config.toml
encoder_arch = "convnext"
model = "encoder-decoder audio transcriber"
dataset = "short read English sentences (LibriTTS-R)"
train_examples = 26041
noise_aug = 0.01
time_shift_ms = 50
input = "waveform_16khz"
tokenizer = "char"
vocab_size = 32
encoder_norm = "rmsnorm"
encoder_activation = "gelu"
encoder_mlp_ratio = 4
encoder_inner_norm = true
encoder_moe = "top_k"
encoder_num_experts = 16
encoder_moe_every = 2
encoder_expert_mlp_ratio = 1
encoder_experts_per_token = 2
encoder_shared_expert = false
encoder_wave_strides = [5, 2, 2, 2, 2, 2]
encoder_subsampling = 4
encoder_layers = 12
encoder_width = 128
encoder_kernel_size = 3
fusion = "cross_attention"
decoder_width = 384
decoder_layers = 6
decoder_norm = "layernorm"
decoder_norm_position = "pre"
decoder_activation = "quick_gelu"
decoder_mlp_ratio = 3
decoder_head_dim = 64
decoder_fused_qkv = false
decoder_bias = "none"
decoder_qk_norm = false
decoder_parallel_block = false
decoder_inner_norm = false
decoder_positions = "learned"
decoder_cross_attention_every = 1
decoder_tie_embeddings = true
residual_init = "none"
optimizer = "soap"
beta2 = 0.99
lr = 0.0014
beta1 = 0.95
shampoo_beta = 0.99
eps = 1e-08
precondition_frequency = 20
max_precond_dim = 1024
one_sided = true
adamw_lr_other_params = 0.0012
grad_clip = 1.0
ema_decay = 0.999
steps = 4200
batch_size = 64
epochs = 10.3
lr_schedule = "linear"
final_lr_fraction = 0
warmup_steps = 80
weight_decay = 0.2
adamw_weight_decay_other_params = 0.01
Rows from expert 14 of block 7 of the audio encoder, named by matrix and row number. Rows with one number belong to one neuron. Each number is 128 + 24 x the weight over its row's rms, rounded and kept within 0 to 255. All counts start at 0. Numbers have three digits each. After the name is the row's rms in percent of the matrix's.
# up: expert up (encoder.blocks.7.mlp.up, 16x128x128), inputs 0-127
# down: expert down (encoder.blocks.7.mlp.down, 16x128x128, transposed), outputs 0-127
up.21 113:094136089166121157149095115110168131136115126137197131119181125099113128090136132127143148138129145125118184143085162150149123118158125133168173089171144186154131103151119116146146112123122142131166120129135102141110164136147169125127114145144129117111130133164143102137103133130148102134142105107164131129137096119147138117125099099144128159141165095131107144087082122169176159138141
up.22 098:091121131155116156117146138139163111121119131135096134134121116106120108128084110136121155139073115088136089163143159165133158086133137095123125103100115162156141156105164135119108128147138120192145134129036123106153148136094141105118139138085096117154115142122114098134134136141125112145135136142155136129111110088114141149132127142086104105109127097133124091103159122126103055154106
up.23 101:144152154154126133123138130183110123119154185081130140136100145119121160179116163096170132106136139116116100139155109139110139125113146124170092126120102091112131127079134121145156125086108089118110076104127093137123136136154128139154143138141149163114133083106144130107091136134121158126112141118111146137169091116103132122086166177126120121160136120113153075134187136109164111133121
up.24 091:166072109126089150150139114121136112161127167098129165120089136151115068148128148119139104107086117138157113159133080110110110140111130140134129123125163124118118114071146124124153151107152092115127103125145146159166118135121141081122094110121122121115117123099139119140098132116119122114077101133119138147152163169111108123096130140156148065079179155112140144127126170134112137108169
up.25 103:130139145137146137166121089150139104107100119095166123102094145105105136097154182129135147117126163145121093166083132136137078145118147131109112121116143141145180123131157103131117128141128150130128108130100134102152168186123151154129134069107091113126109153075120153159091134136115083124130147130118094096129099102115128141106140140093125078124151108116134110158114103176143108085132
up.26 095:139099123143116131133096152081105096143110098108148123089124096089142127129135088125109059111082092129159172104160114117153147118107133089121094155127153108142113120159109138092117143139113136092135120111095105138095161099132111147105116095144129086142122102141131152100102101127136119129125124122114134115160135148170108121138131110136152123174063147132114113088113059142155151129126
up.27 121:133112156111116113095147128111123096117160123127120102118109132088099112128155076118108143122123124137125139151106071145077157176123111148085122148122115095136167083061095128095119135102138119143119153088083167105125110151116122150092138113081146101095093092097124119136100113128111108127139130109105087122146149153151128155115116129145107080104142150107169135131114137117102161124121
up.28 086:136103092146120103111132111135146095124175124134103095151116122110137157176065136111138134131117133094174110145138155102131124067130148102154149114101117144123136121077119148119140164136152075150114111120097097148153109073124143114139143105139131121138112157140124096115149146098172142137129142093156152099160119157106175156128137150123125077099147131106149117109138145093119096175128
up.29 096:129122083141173086170080102149143133142114120170142107132167127113104120157157127155140149125147124103121124130107200152119153110140138119109115140103107162157129109127095122128106151142097115104160132134128103148094124183149139126108125190160113159130107113119114106140132112099130135085068106120112129126148144080094120119127129119120092141138123077177132109101163137142123099142123
up.30 093:129086081130149132144120148132149129100157141125141127100135124117165115097146167135108090162132101114122128116113125110102138142172143148146162096144131162139165091133111189133113113145127099122142148181150108133151142158139110064130149111096117113193081160150114148135132149078111116121128128130206119102107113139109106100164114134113123119129111119147123141112097134126104104111104
up.31 094:118075132113126099107116160122113106181122083129142109120119089118163139124163102104186108144133113145127165128134151117140100132065121120137140150147132131136128107111118135124147125114127086050114118128113148146111149101159127154119118128168130153166165109128105140148133195121121146097120164129074143089128149092141145120148130097110130120155088113126125095141175148136143113123144
up.32 098:140133163134171099155156103137143106119156135132133152143118136159117098139094113100115142126173135122178086117173118131109139114138122161118139124129125124095162151110144160122123167129069119143167116121127077130136175141147144103142128089099128132144149111088131125078125137122165111139126139105125127145127150121077121146097164190100123119107132127132120115170109146156074089111174
up.33 096:120151149126136114144123091134117131123140128120197135126106156143112104111176137103086128181145129128131134128111137133137098108166083126137158165165128127127128165066148092120144177097134128149131179098116137136153134119121137185150146107179201129108102128125105157133089130123097157148105151137098111120126113153144113112089130114116174134126151136122139114166145121120153115117121
up.34 086:103140159127074160102109148117106146165116103146146112085159133117135150129087135171130140115088101142113115142107110140141149129112130129100076141125094116133133112142156108164116127138138162131118140168119150143118155095122152144108153112178121136094134154115134177150204153113166164130138166135093156124095161128139126146150092099127115090134139172157097136128156108134152120141157
up.35 104:149112130137083114095122095133144129136141148111080094134197128135145133131179145117129123112133136129151114143183101118134147134120147160092116082115123118127143136102106089124120099074168117154114136098089115160139120137119108123119145120083115095138139100142131083091118122158092133140154138119152129149111096104102111136121139163153055131108149135130163099119125152144157117181149
up.36 101:111145143149100091161109154100143180104116114110150130107127093168180162128121093146119153098135106079091142108143146121150167092137122129147147079107110122140112107117077133093156144164127142099149162152163138123122171135132137115152160128137127129140085108154168109142120093086132074111154097130136122143119141144162139152145131145115134146101106124142105081134117131148150146154158
up.37 102:118163150123100098133118148105127146172117128169110096126169132144143124096076104134150124140091100132096143138087130141139172123102110105105117129119146101146104113113120134145096090142165139100131092129123116094153139139173134129139152086111079126130115124146118113156146095124107159099124130116141117073125115121134189169149129134108100090088118146157100150124117136115107106184175
up.38 103:120124101167131113155101164147091146149099122109138098156129089110080137116191161130134108152160118108139178123120137094094110124103109119166133131166106171150146083128142129123131116148100111141106152134133108107113110112125153147115140101167102122133147118130089177136135110159087122122101141164082135099144093116124163122107136119119079158170096130137106142115162125105111118090107
up.39 095:109142121175116105140112169130146119145136107137152118123118148121183100114146119109151112130129107167153148108115132153144130160166160122137160101119190117149136167107082199106114103152090133112130104151115135125145130151145113105154131148102134121166113119147111147159135145094158096085131112155188164117145107161106149140160137126134149107147103113159117100171106105154138163127128
up.40 099:125133112141117118152162164140169138166117140147101120120115157143180112115132125129145117143147110133130108099113149150120086146146122131159163090129138097107097183115112151117129104151119139115101136146117133192148116117141114080150105108167163148156110143099149122172093129138146086103125098139131156156155137146122124154117158103178161101095081178095111098128119117099159126107123
up.41 095:165143128133095119119129125139128152136098130156083132113131129097133136126117141122109142126150126124138073157084179150120147168085151126087121172120102123119141093162143108109118154153146129141143173088157137137092133157126108166125108151118152127080128175114090121133139149140137164157058167138082132137137108127149114160131105109147127103123114127149130164176128117097110126082139
up.42 097:159113171168133138116132076153151124106171165126096121111171117121104122098160127139133145139137156143106147161110152154134101142141165144078097154109150167126163156073112120081088143080160140115157121134098151126151144150116145165108128132123150108105090178106135091111158111133099129137117124122152153122119100140132112197139149130109108136123121118152142126109110131160139124118104
up.43 107:127111165135108143106140129191140169166150173128116134125137135135125120120131139139163130117168154146129110150124096073147119133113130121132142105096090137094121134100100155124167119105135099162080130133149128123122129132132097145142115119129128100123148096123117097104118137132120107107127072127184154140132151124131096140088082199151113118133146122064127077162166130092140141143138
up.44 109:151093098127140138133177126153154137131130110116070137128127182136131092124116132130140129137117105126148082158127123137114140141110137120138174109089155118108102132133128157145152115101131093144083091113111103155133150149126119066137123161110124130182115153095099110080104109141154110138144125104147144109108128099122083108120088141157109145161184130123125093116139167138125144192138
up.45 077:147096131133109092099139092129130138134102167128122134138122118104136124103128123140074105088120144130176126152132152145094114127129156125054138142119142142103114120166107158086105082124105141113146156096138146098133121102126175135113125157104098115120137133141166085155144088109136150139146124087092119121154123148104111108131130128151130153153123138184128138131087091095097160171081
up.46 112:121109116103159129127121113130155158117115139113124095147111125148147122133120124129156116153102171136143183089140149137151151091165144116141091125130131124119065141156097096148095105120112112116104131131110112141090088073135125125127119125160167141108123141150137127152083134169174151141168095130142163110159115141131132072091127096121115136147100149114118088108130152155174103185119
up.47 084:118124102131132144083139123111149116115098129124134111107131118124085148081114145126106146120159120185123133165105152085140147148127133157088128134148149158143151123109115159105114129073144131118131163088147172107144154158107078099098156112115089103142149114127143092126119085113120135117158140096146095121135145106128093165087153062154100147144154132148157156139144134143116132100166
up.48 088:100081113093105136138124129096166104108151111128098081156130136104112152114168123181105132137127102132093167143163139141113127118107118136105128151113114154155141093116121115145068110129172157150160122103092130163163095152112116154115102117127139074123143172104093118140135111155128145138133165148130135127120122138143120138138138122116067138125146165125120109094114102121141084166073
up.49 089:123150153098102098087148135112113124112102136139124140116127125149112141095140118122114155098097146123151134174129074112161150142163108123101131145097099115107142124077121144094133124086109111139117129150112131112134141190130114157093202119132086147162137087123128101128124103131131128064117132091142134140126154127117101114129118112129075171105126148130133085160107119130090184127131
up.50 109:127089099121151135151121152114152069118138138110160087148119098129154123135163086138159119142107106146142152141151129146188171159100125184105150133168180130132178119117126153108158115113132145073130123101104096090113113145142097144139152139141132139130145101101118139135148137120096119134168154124058117080109124124099126124143150133147111137143097126100150146114152116162116125138145
up.51 091:122116130107167143121117108084140134118080118147161147142115159115153085132143128114129096133162130180121116096084137142143119162118146119170157155135140122092117134156150120136127155174109153177106124126133136120151109151114127127134119075181167131151142098132120176109124126134121112142097140154141140087149136138138161086102128116153209142111124144128127113178128126135142086114090
up.52 102:107158110124143108113138103124154177124119138106137122075135145145127091142147086142158132142104163139135131139122104129161125097092154079137133131140172118086144135098079134091113142117117139133130120097066164119083128113141121162105074118123176094106115120106153145112098113144086100125135104122141144144135130140159116133089117116126117139114138155122124079174123105115134097189113
up.53 086:118146115165149160177094121111119122143114088086097097131128125050160155112145142119126119104133118098113103138124148101170140110137117135143100126108128119142173119143125098109133187146134161145145152132088146130093143078099082136130135134127127106177085141113164159133134118162127095147141131128150157150092109136147082135174121118115151147113134118114088152129132107144148119155100
up.54 101:177148153147126096154106130140139144116103139122122156136104163096110146130140152138142107073116165080110099133108147126124112118137100140057124141105090133181145091148120148101123153148090125146111136165103153093149142109125153138139118128127108148093142098104131122138101120130068150110136129091140106157101104089119100151091173113128110146158087122116131103151102105110145107108100
up.55 093:127128146058117135122122122122123111155130131127127102116113138144144105163085132118158139131152138123185102099172123097120142136186136170143162118128150138148113182126148134134114133139130069126111133125067116153124132091113109114121088092136169094121113152101139124109055128118117131092137155117101145136103153133093173128130144163131121122091136119111162140108142167111097127149139
up.56 085:148166117173175155160145123123178150127116128151137164159092143109118117110143136089086162111140104133128116110100162130109119144126100138114162110132163152139119111112131158133150143149110097122145183098144105127173137142175144126150083132081109120128134152096115119147109132122134132131093088100139131126115141081129088115089116147122146111105136099128146100108132133112126102042118
up.57 111:128148161149179105123100100135163149139117114160141124151120097125127143109144118152094168114086140122118125132133157192140129110151098119123154120119078140128141095076128122152114111138122107192163143116123139136118155166142181106132158194103100114149074107158155078119127120113157132153129105108169147138135130122120120109107102127120108114104134098150108133128099153140119152135162
up.58 121:139093152136072142113146104152129128134165160118096121138114118116102164120119117142124128136105143116149104143152100122094100137136130175107141117094117113163112122081164107110117116120131130197121132104107147156154142169111129105111136138094070111121088106131140075151096111139122140110147130102148109152146164142100096159117134146159071100115139146093144113113119116154108155188144
up.59 084:090136113129154126096162083128130149123145096068137121075148122125092104142123114119127131114112090148141103214132119110139109094144122132167114162125107155110175120096121098110091118075174141148127145131124117123151143126133138112111162152081113106099136143116110089123124137173128113152167112155144129151100141135124147150148082125114124127145120097109171138098112129132098102112128
up.60 115:144104176135125135131102132140112088156153135117076119149147091096127173121064120152119143104121134077134178112135129106089108103121103133118098157108105144133096110135127111092121126163111114138117140113147108132103180098145160120129170139113085116126137142172125090132150136153121175094085111101155145143131140069144163145115148136110116152147120115154115163100115153134119134139148
up.61 097:147075127120146094136137147083123089160180129151164126140090109130125134153117139117136123156096119130177122094144116096132140120122097138135136127191068174139152099110141120062105137111110116152113153103090119149143136106142197103182134125117116141125152100153148153137121115116103110108133142131132108140171133114091151112091150130149158124111138123088149121133142149121146119131129
up.62 107:121122145102076109128125147143089112148143138170146114118109142111146124155113093142153106145121104148112166096119097119152132114162132133121161158105156133156122127152079113139148136161119152141083145177160122162132085097105130140140128114166120118138136153121091160171100177087151153112096115174150105111133160125130164152126115109156174165134086138087135122131109131116131160121095
up.63 097:147127148143151155150126103135114142086131138078108085135154177091116176110154132130132108144182147144114087140122154134098120146124113138116144157109159163122134116109113117119110165153100118098092120117114173112133153160103097179139134071158137147076152136140124135118111082118094132126127127095147107112063108132160092128118125137112156126118111121104163124141097097131112156133120
up.64 105:125124123112127135137098137140146140130058122155169148169137126161113106125165130145093083101144131148134167148120076158118146145147132095146146125177132097129163099122130161161134143127124130116125078145166116093156083140134136118111119135143132139143126090178081138171110114109130127122122121127100122124122134186156169117098130096168122115135109149142122169151136086139107087117105
up.65 098:155083125169141120146121165123154131088132087179130123139119101139120124120154144142134130092139148123148130086134112135129135126103069157143151096132089156094190111156129111112161124176111164148146146166133105157134110131137160101132121174093061111107133095091112152144114129130131142108164116158118153116164142162125109096112126136133111141113143123096108122101093133137160118100130
up.66 102:143115142064114134134163116102140106141124131080117130152123150110141111148128117112139132131178090154160115148160130113128160134121112187124136144173181132099148210157132116117085110075171135105107141089066100181125136160143116123123132105132148135116135111089114142141130137102128120131139117119144111115138165123110117156120128148160140119137139160114151120119152123164090138130146
up.67 094:118090170106095169138157139133113134132125121081118142146147129101135136142109127116151116139142153120111142141156138105108135132084111120087100156125127130138116137128139133096178110122149129087127132108128129141101155140119161165087149118101070177081096105146104123124133082153126185126091120103130095131126131135107077163102140145123137097156148084135133125143144101061114127092149
up.68 112:164106156167115153141106149123126188144129172115109137167152153167173148109132124116135095173145114171156123147102152094130130109131145086131120119124124122124110147108137085155159148104112155083120092105151129097130149130148043141161096152142095126100142148147119131094125095143128115143100144125111171134134120124121088119099133151129111119162129082113126099108118137116138137127165
up.69 095:126128088181112110141133122109111082106133126117127140174154065105157136127156133127099093110130128144119136110127127131099160135118134139138072093132095140159147167167135104135138135146138170116150166107142130140160095113100131128085115152134134096119134122105120161127166136121136156179179140140100155178107141125101132079150114131145107116096133120168122129090137128169132109099090
up.70 111:110151162141115137131142128108169141091079105134130132137136157161163115092152098133087124150159114143163099138127148135160125136101112093162131151127076105083168121158185138151145157141151116156146101133102140086158130104118137166091084124116162117134122106099098141125169149130093104142115124159145145145112123154109107123126146161131098133118123192138137125134120163116092105102124
down.21 111:115138159111138087173135097132113121091139162129157118156106133094105128157102136149087123110131095135106153132147122128119132158130165093178146127115147115147127143137106113117144130125121116133059120141087124092102093072140177134106136161156143144094120140182089135136095152118154125110149101159146099149128114165113104123118128129160092120148108115107088081109166163141120143135127
down.22 092:143181089140124159131145133119180133130107091087102191137138132115142128151181100116179151167099145134140130105130117143089152143126053115108100087139124136151123094115134151154159092117120156113147101118145175142139142113162130083125103114152135134119123132119094119122165131155125129103106118121130142159136148121070146137139112143130120134128143150118123150116109108108107064125132
down.23 092:127143126107137177115178127144122148146139095106141139071099115129096126105139109114122103088129103120159118106121157176118126090169062120095095114157083115139133094087099110135098112129112122131134133139156155109143169089100157195168136095119147139128099121141141134091159125125141097142144120152127146154121134116108142118152127149095107146113154153114146118149079122128109139121094
down.24 102:162152088132103144106093121122146141115143129095135155124144137145166142073135092093102116121078142112128143113140158143126145148143105101123148111119135151173110085171092149110130139084095136087174159123139126125155088156138105141141134102170106155157117135165106140112146114121140101102122118135134154107110134115105169133116144143131168118143128155098156095175090120134082109119082
down.25 104:110123131069130110148151097141091132127114117110121092105136130109093069150112132117093126136156108098135097133140145158143119135137101096139149069160114165125128142130104150135127162112145161076129106145140128177137109143123105056143173124142161143149093114140101152111113086127144086120154098160108120170158139113126138132126124117114108112153157137133110132141160083115094105110150
down.26 098:143107189127155127135093110140150105107174149146106113184137153090148074115116129102127142118140167136142128123115131120138113124146131144110127177156149130118160159139114063101105105118132108162141128103135149135125127109089155155155164136149117186158127158109147124110122084157161100126148108123117143108134158168159151141082149184127130104153126105116109123095120136122145115134097
down.27 108:127153135109148151190116163150132131124123090123091152136144135124168153127156134139102126116154185078167143086133146134146117160095120134098154115120147159139109112106110096151138139116124127108146119084101116145125122063147109144145104186157137126106133152109141092141164157105121128136116169156165164118154108125181114110110118120096133120172143156097124131138130109148095134100109
down.28 097:157174159151119123086119185145126134141091119156123126070093084150155122083114133127149131133097127096165137139113183175126131134133141127120129166154085145143128119173133126149150137154115106113128149166079149105169162117131134157163121138131138127126103134125112127145131110149143118130097135156136137135068132140111153140124120121121153131085138165152119112079117165099103123171137
down.29 107:095158150107119097158152123135122135125137119115194180141112148120133145153088115140134138137130101122117116084155123133079163118138135132150099110125101144145122146142136155164144122136107130130104076108151129144142090130123137117133176195142177120125152161115126086128127074110146166140095111132147133170127132139105115143140106134130088186126137147162102133137176136153126087153109
down.30 096:104149143140141133119082102118130097103100123144167143145136095116134090129096102096141152116141094144120180150104112137158119161135139125064089131128143130150159138147113146107085136121128127149111145162136131136102174136123207074110159128137138084159122138154153111139118124101116123124098117085127113136122121128091102125140131124187075146166148092126134124135143144118149122144099
down.31 100:126078169143141147124175103159113100102135119133126164133149134087121112137164082088135123131116116127158106091151094155103121084175108139094142110163147151163130147097149084072153140125108119154119110127144124108140092152141130132169147196138138134146120117122152115156109140146155119171153123143122118151167107147135143157078141138132165121137140152105114112123118100143129133152098
down.32 093:134168129132114143113153116115100181159168167157153154120139102128123108116104124115117156096127125167107149109134139155123143142148116135049090113138092154126097087136114137153118124127139119101152149187105163124126159139142174141125171153163136148133091099143172146117150118137140116124143144161169128074097092111092159145157124132125117141115175135105148111142111132141107122112129
down.33 101:103084124147161113120142151105110115082135112111149114151138151112120121139162090104090138109135143155119130142157145144116108142159158104133161118139097122102105093150097119136115127114152140069189104175166106128109142149143100144134123135168110143147111108163120083097125136109128133126170106161157147099161103149114077080124113120097142137117151147146113089145114127169099115153155
down.34 091:104124122144104185099129147107153173118110162146118120114106116108127159128158124187145141213150142113159108157164113148149112105112096134138145127118109117109106128128117104077147121106114143090133163074095146144107123189130088121106130113162104141156133159082116122144121126161123155118134120097133123138128116134110146142118122095146169179161122139124096114120106144102138129110121
down.35 104:138142099065086127146150126133117158148100101135121177098090174130154153097127123136139134119122138146175103099139153129110160120150105105144157125139164127134130092144150136122138124089139147092140126119118145111134117070102103170132129093139137125143081131158165106141168169132123131158118110165124158143082129128151117095152164129107119141142162174152166115134119126106080123116159
down.36 098:141145137143160096176118093091161141121120133098181163203098101089141139116097140126130131130141094098105163110099133102138120167146131123130081154153156114137136157112127132099111127100112146166079130132122123128137154106107157136126133149145148142096103146113139118142131113110111162140122142150134135153143146152099059111143123143183129161136147080153126129128149138104181117139142
down.37 093:155117131090155096078113130115126130128115124165146160116137072119119117105127138154181115115129128099103111110095146143162105123120108107110149156143116131115123163123175122083093144141113090144149123092193139106132193178117151137129112151144142161139159101108172127142106149118123126137079155148139108104144128117121115129135122103141114175171132135152105148129136143128165142166095
down.38 101:120120195109132090141159112183098113113160145121124130147126126111114083131118091128121139119141145120146106143153109136120125150158136136176152097131128136126114136119143134076162130113132110137130057094129113154135115081123161133148138147187110167146133143167143171125124127122165080124157071111112097125160137157122129102100138120133101135136126130093091095125107088136094119121104
down.39 097:111138117124162114117082095114157115093109156122168098161150072110113111132103133074139123118135114113122195122090098122129133139155153124085120118126110122116161164163122097124121109118139110185112147160125152093106140125131170093141162139121107124119121139145147124142129119150119137104113172125093156134179152156115096121132088156157119172149151099125101112089133124124172112137122
down.40 101:127108095147170100123120072120141107105108104135159119160185117095118115119132135076101112078116105120111161134086120118148135138129099109081095136150126134154109146159099108133063119151176136121140159186138145107136135130140163152144163092135106114124110151148140089128077145132101115084144130146096156107139128167129097141165120138139122121152135107122120105124129129126121131157151
down.41 099:137071073133102126124143118090143138144118163130116117132169185174119129134166150153142146145143127140070092125154151140105096126115136092127145101143103143123092115088102112108149117155126132075154148147164113163112111152122104116093165166160162132137143104116121130117127146097172127164112141109108129093126119127130129091186147124107142135124162154097145145148110100147146127134111
down.42 101:166146163113119141143144142141128132084134154113127131085099128107098173119125106136181171118125132127138094086115130137099143116101130153156122092109148140088167120165149132126144052089127165142107102155144135105113138084138110098122151123131146132109128140142147098125171113172175138154146096188108128152123127128151154123089127111134127142085121144146136132117107114115122095083136
down.43 115:148153121123127147128114163142159127156118121136136160115098108156116117123115198092114098148145122081151137144134186126132161140138120134137157145101121137158114093128091140129116173095114125159144115130087113116140124083105136185136142095099116124177090116164148127122180131127108120102142130157124140124068138070163151095155141158116119139159129128127162129151095145145114148133135
down.44 105:116141068118086141104105144159152148160073119171154164117168128136110139143131136119103125111158148127138154095155124150158159118102113154115147114126144119138133094136107150152132104122092099105147145141074130141159112104139187091141138146095138126141089137148157083159124148122116132119103141144131156109107149125144121140183151097128119128151151095137147158181100114142082153120126
down.45 087:148142141120129122163158140105103122097140115094113132098091137109113112092097124167150097117128166115141147115110128141084122103134088115117106123172156159124174138131146106153115080109176132105118110167154143137119126135097117119114156179154144136127107132119136113127164133113111122146146082123067136102143157143154186093144174139113101126070103139150107153128158114142153129110099
down.46 110:116121151117167151142112129167129126118123154138140132164140111110113121149099160125123127127100106076131110178143131111116118088123152157167131156124160150148153155160094095131076142165132087151133098168150112190142118098128125150117090136127134155142129123135122052116145112140093131120123131111121108144157133101175129153101129145113058143155105118154088115107149109117119118152139
down.47 100:103196135082156114123166132117098093122133128110128140079072138127084172136153131129154129136152170115128120081141135129120102104144128128137114100139150123095155126145139121135141114054131137122110130146166159102113164101132112118108162107146116133156090128113133139120150144156126090134150088144099136124170118130167139101121124090099135149130117164113124140108114101097183151092131
down.48 100:127184149135073153106160140112151124128135122101128152100117175086170141159164142154130135146116137114141106132159150132084155082134123121108117118131155134140141091152115160135130129098137149157144109115124163150125139100137068068112134146136145111163118135133147082111156123159148137133132106135149133164129106113152116136132153114112133132114120190121129157123140146102060071145125
down.49 093:118121139104143138178190114129120124134131117146101157132121118124145153099150124098123128099136144118167126103123139125091148126111096110114129124150119156113115127084122105152109103120176127130163077109118152090112145102104109163141108124139149140124129115124174121125186147081142109100131136162122191166136136092122127092148162111097102160184139150125121136162191149125141115102112
down.50 105:107157162117149158150139137130118106102123110132088166142121107127121107145135094085133163097102166108130134131124088121105081095140157114087148106142164091116113105107122115136171127132114137158106130083129108099130136122104110158165155184129076131155128152134165152146158140128109124130128134126117112103155131126172122124119133157103167109136131193170133070107143130085129149141125
down.51 104:118073142141136141130124112131129130129113130101134091121186115101123125111140080129117107097129145136136128157124072138073124130112106097088133120161104141141116127159094108135104070155149158103171123192143117133136118121074155124149142128133095137100147126112141111123125122115146089130130128143070135113171143189146121126150129151094147131126139123119110135125164139177113111173160
down.52 105:170129136109137156147143100134124151124106129121131117139120121073159131108124142136155112120158149085145113105102098113130117141135113145119162136142125188078138115136074110155104075145145142162141152133123135117112106073083104127112122154114132113111140128127159077128183148135110124159115135148103130110124110093186078094112156140078127153124128155138139090141151135136106126126174
down.53 095:094104136134096093175103130133135120118153148122148145163133105139142105106142143112175165152132117143110141147144139087165086110133168117139121158092090136120109134161163120119107129158077142148072140098145078121131130110116133172128158123117114148142112122116099124143114114176182105136133142137119120150102165174150119168138093137141100095119130088140165119113088135124137134162152
down.54 092:127114137126154081158187125115142110099154136083132129100134145093125103101090124117139129080136152126144137108115151140081124126162129126085081117165128157150128142105127116093113100146176178107148110158177144113131120100125164103118168123138143135115089084130119148128155060121099121147165132138122156114153144139118179137150121127101093133127122140155110097158143128143133117144134
down.55 091:125141143141131148087138186135110111145115141161154164081133112117153150128101143097098121115121132136119131113124130159137130111169105109121140140120078139171106132146131125177097155095133140095185117143133127115138170109136145144168096157125144176116118097163136122130102128108099075092137142113129117112101134142156129163109129121108129105106154177141144160144106180122074087142137
down.56 096:129132093137145114118163114098146150119132135114174171131144137113081104113160117099111125096120091125124158103138150162117134176121181096105144101137131142130130084128120121148092099120125139091143151161123135144133128159145199110127201143167129129130138129160092127115103107108172150125134120144170167121125115133090105138158133114086124123133108082111128123179124124155118118107110
down.57 103:134167124129127121160117125111144190129119137120157166146097085072103155112105155149112120135135086140129170130121122112106131152119122103069124125112123126118136145167161162116160101132148122136092138144101170127123133093109138124113162187122158142112151146146138077134163124107134183121103115156168138125138152111098109085159109127127129191124109113122102092143149148129119124110137
down.58 103:143165133114107117146207124176132153112108097112142147085086134107151137119122119097110095136125127099166130090135155176101138100175067100123127116137140145148148090128143121127121117131134123129167112132128136082140118096129111147125151136149118159139077118115164131109172161101106107130134125135138132128105160105132158101155160135085150139131147164101145109142093147129082095119120
down.59 083:159124131170113182135116130143151124148130128129095131131110170136176094157157133155140135144135109148142080130123141073145149096105073189175158107131109101151137134152130144129122099156077153132175153072113123177122118136136071116135113125163114126120142149116095126165145107148137099153139119129112101120143115095100142111094133097102137127116134133093116118132123104116106136120144
down.60 100:145101158119133099153166129133104124148179092115148151088131133121130117103114125149152113116159133136129123123137152182123072095166107128123097122167102169143128146107174114131098102165119127126136101131162128146133169140130148175144128170179169149116150090116160154137134077144127098167106148127127113143132151148147196135143146142114121145108105131134138119112147116143159154158103
down.61 102:121160161143139096131151142137120109096135131086144124130149114127121100129128138082130109095127102127134096165116154193109114138151093079092086117132112118142114105102103123125129134155136113125112120138198133105154149150103161166155122148175132187131131107173109132105125105150118112107138134150137111124092135129104180132109171144106115114119127157142115084098137174169111149121106
down.62 102:096109126124165161154130109120120098121144170144127127106196102100156101156106114105136094087148128143147119104130133180089140146153142080073089113118139090143121135120109101121096090165169137145131089142130108142140104132155129123156135183127114112125152134177118108124149103128127130120098119094106130124172132184132166143132136126101142144135140114133084112106117113115117123164156
down.63 103:134093106123121127131109190139110097114116149158095116141127109152103147126136119133142174138136170119138100138166116145115116142109176154113147090116128175092137112155099142154165152093122150145141143103072127115142144093130105078131138141100117128148126093169121076132138105089136088140167118153125146170110145108202154116125098118121134115122111108159145122130130090125136138130152
down.64 100:106125134105150139137162132124101099154112120115114113119171144082105113102130102105134122109135139115144151122098106118090139136126089110077095115162146127151134138115107098100062091159185115124133093163179145123114133151084144132154146134152077128148117145123189145107146147118118144114099151113129153109178156150103145114165134137124137150119138147096090115127172133158142124153117
down.65 099:113090125143119147192109103117129097120133138116135129161166125111161115161107088092131125110102171162157111169160144137116129186116122076138113140127113109119082107107122117107142124141096130110078108093107129174144104171084176134127155159137103156128132150173143168126087113131141116143133136109159126114085115153109129148121141132095096118133123128136109086123141128126097158127129
down.66 107:085146088140130125106124154117129107104116120157113145149123115136122139109133094076127132118103114113106141111165119164144115147139151150096138159122115118132104077115109102117137125117130157100167141142105117085144190164135125180184147096152108127154136144143165076118095170089109122118118130173119112116106115135134092133149132152095130124152140162091131125173099165100111145113098
down.67 094:161150146106156129111200124119126142171188107123148155097093125151163138088147152102134134119126128100141154091134131166124136124135073134119087125128100158114122129093128115115114117094122152123159121123133134117151170134123117172118141117143146142140143122121162159086182109110119065144122114167113127111093159090138147129136130122114146159113133151118171112159137109140125134122066
down.68 096:130143111095131152097123128128158193107132107133154135126115150137108125094140138118134138144101097112099142145104148143135126104144155157106163076116106129105111134188119115131092163077116103138150131148114106112114116150131146178129128157093141126172107111170149121101137095129147080111131129184150152095131175098130092141160112164139105144143143141142129157131102131147102172086122
down.69 097:139139146121098111166140127122109134119135110103133140168136127140125108145084071106172152147108131152119088145145113128073147127130103158120097110123093106106089117122157156154158107162129150100121083100135144153099075153109107098101162136144146128175091105106126160154097127144170136157143134145147128136105093126110159164110134169144075118115117149111128125127137120135138078097120
down.70 104:128085090136091121134079152104133139147173117149141073127113171133145141142145127136143170136114125154109155155137109089125157146116142161118151148113115138148086111168068121136129137155147181147089175130122138144106125171145145115100155136097129144139113102102121122110105116126079163111141136155158118124153099122118122119169089120127127160116107113155160122158122133104181148113152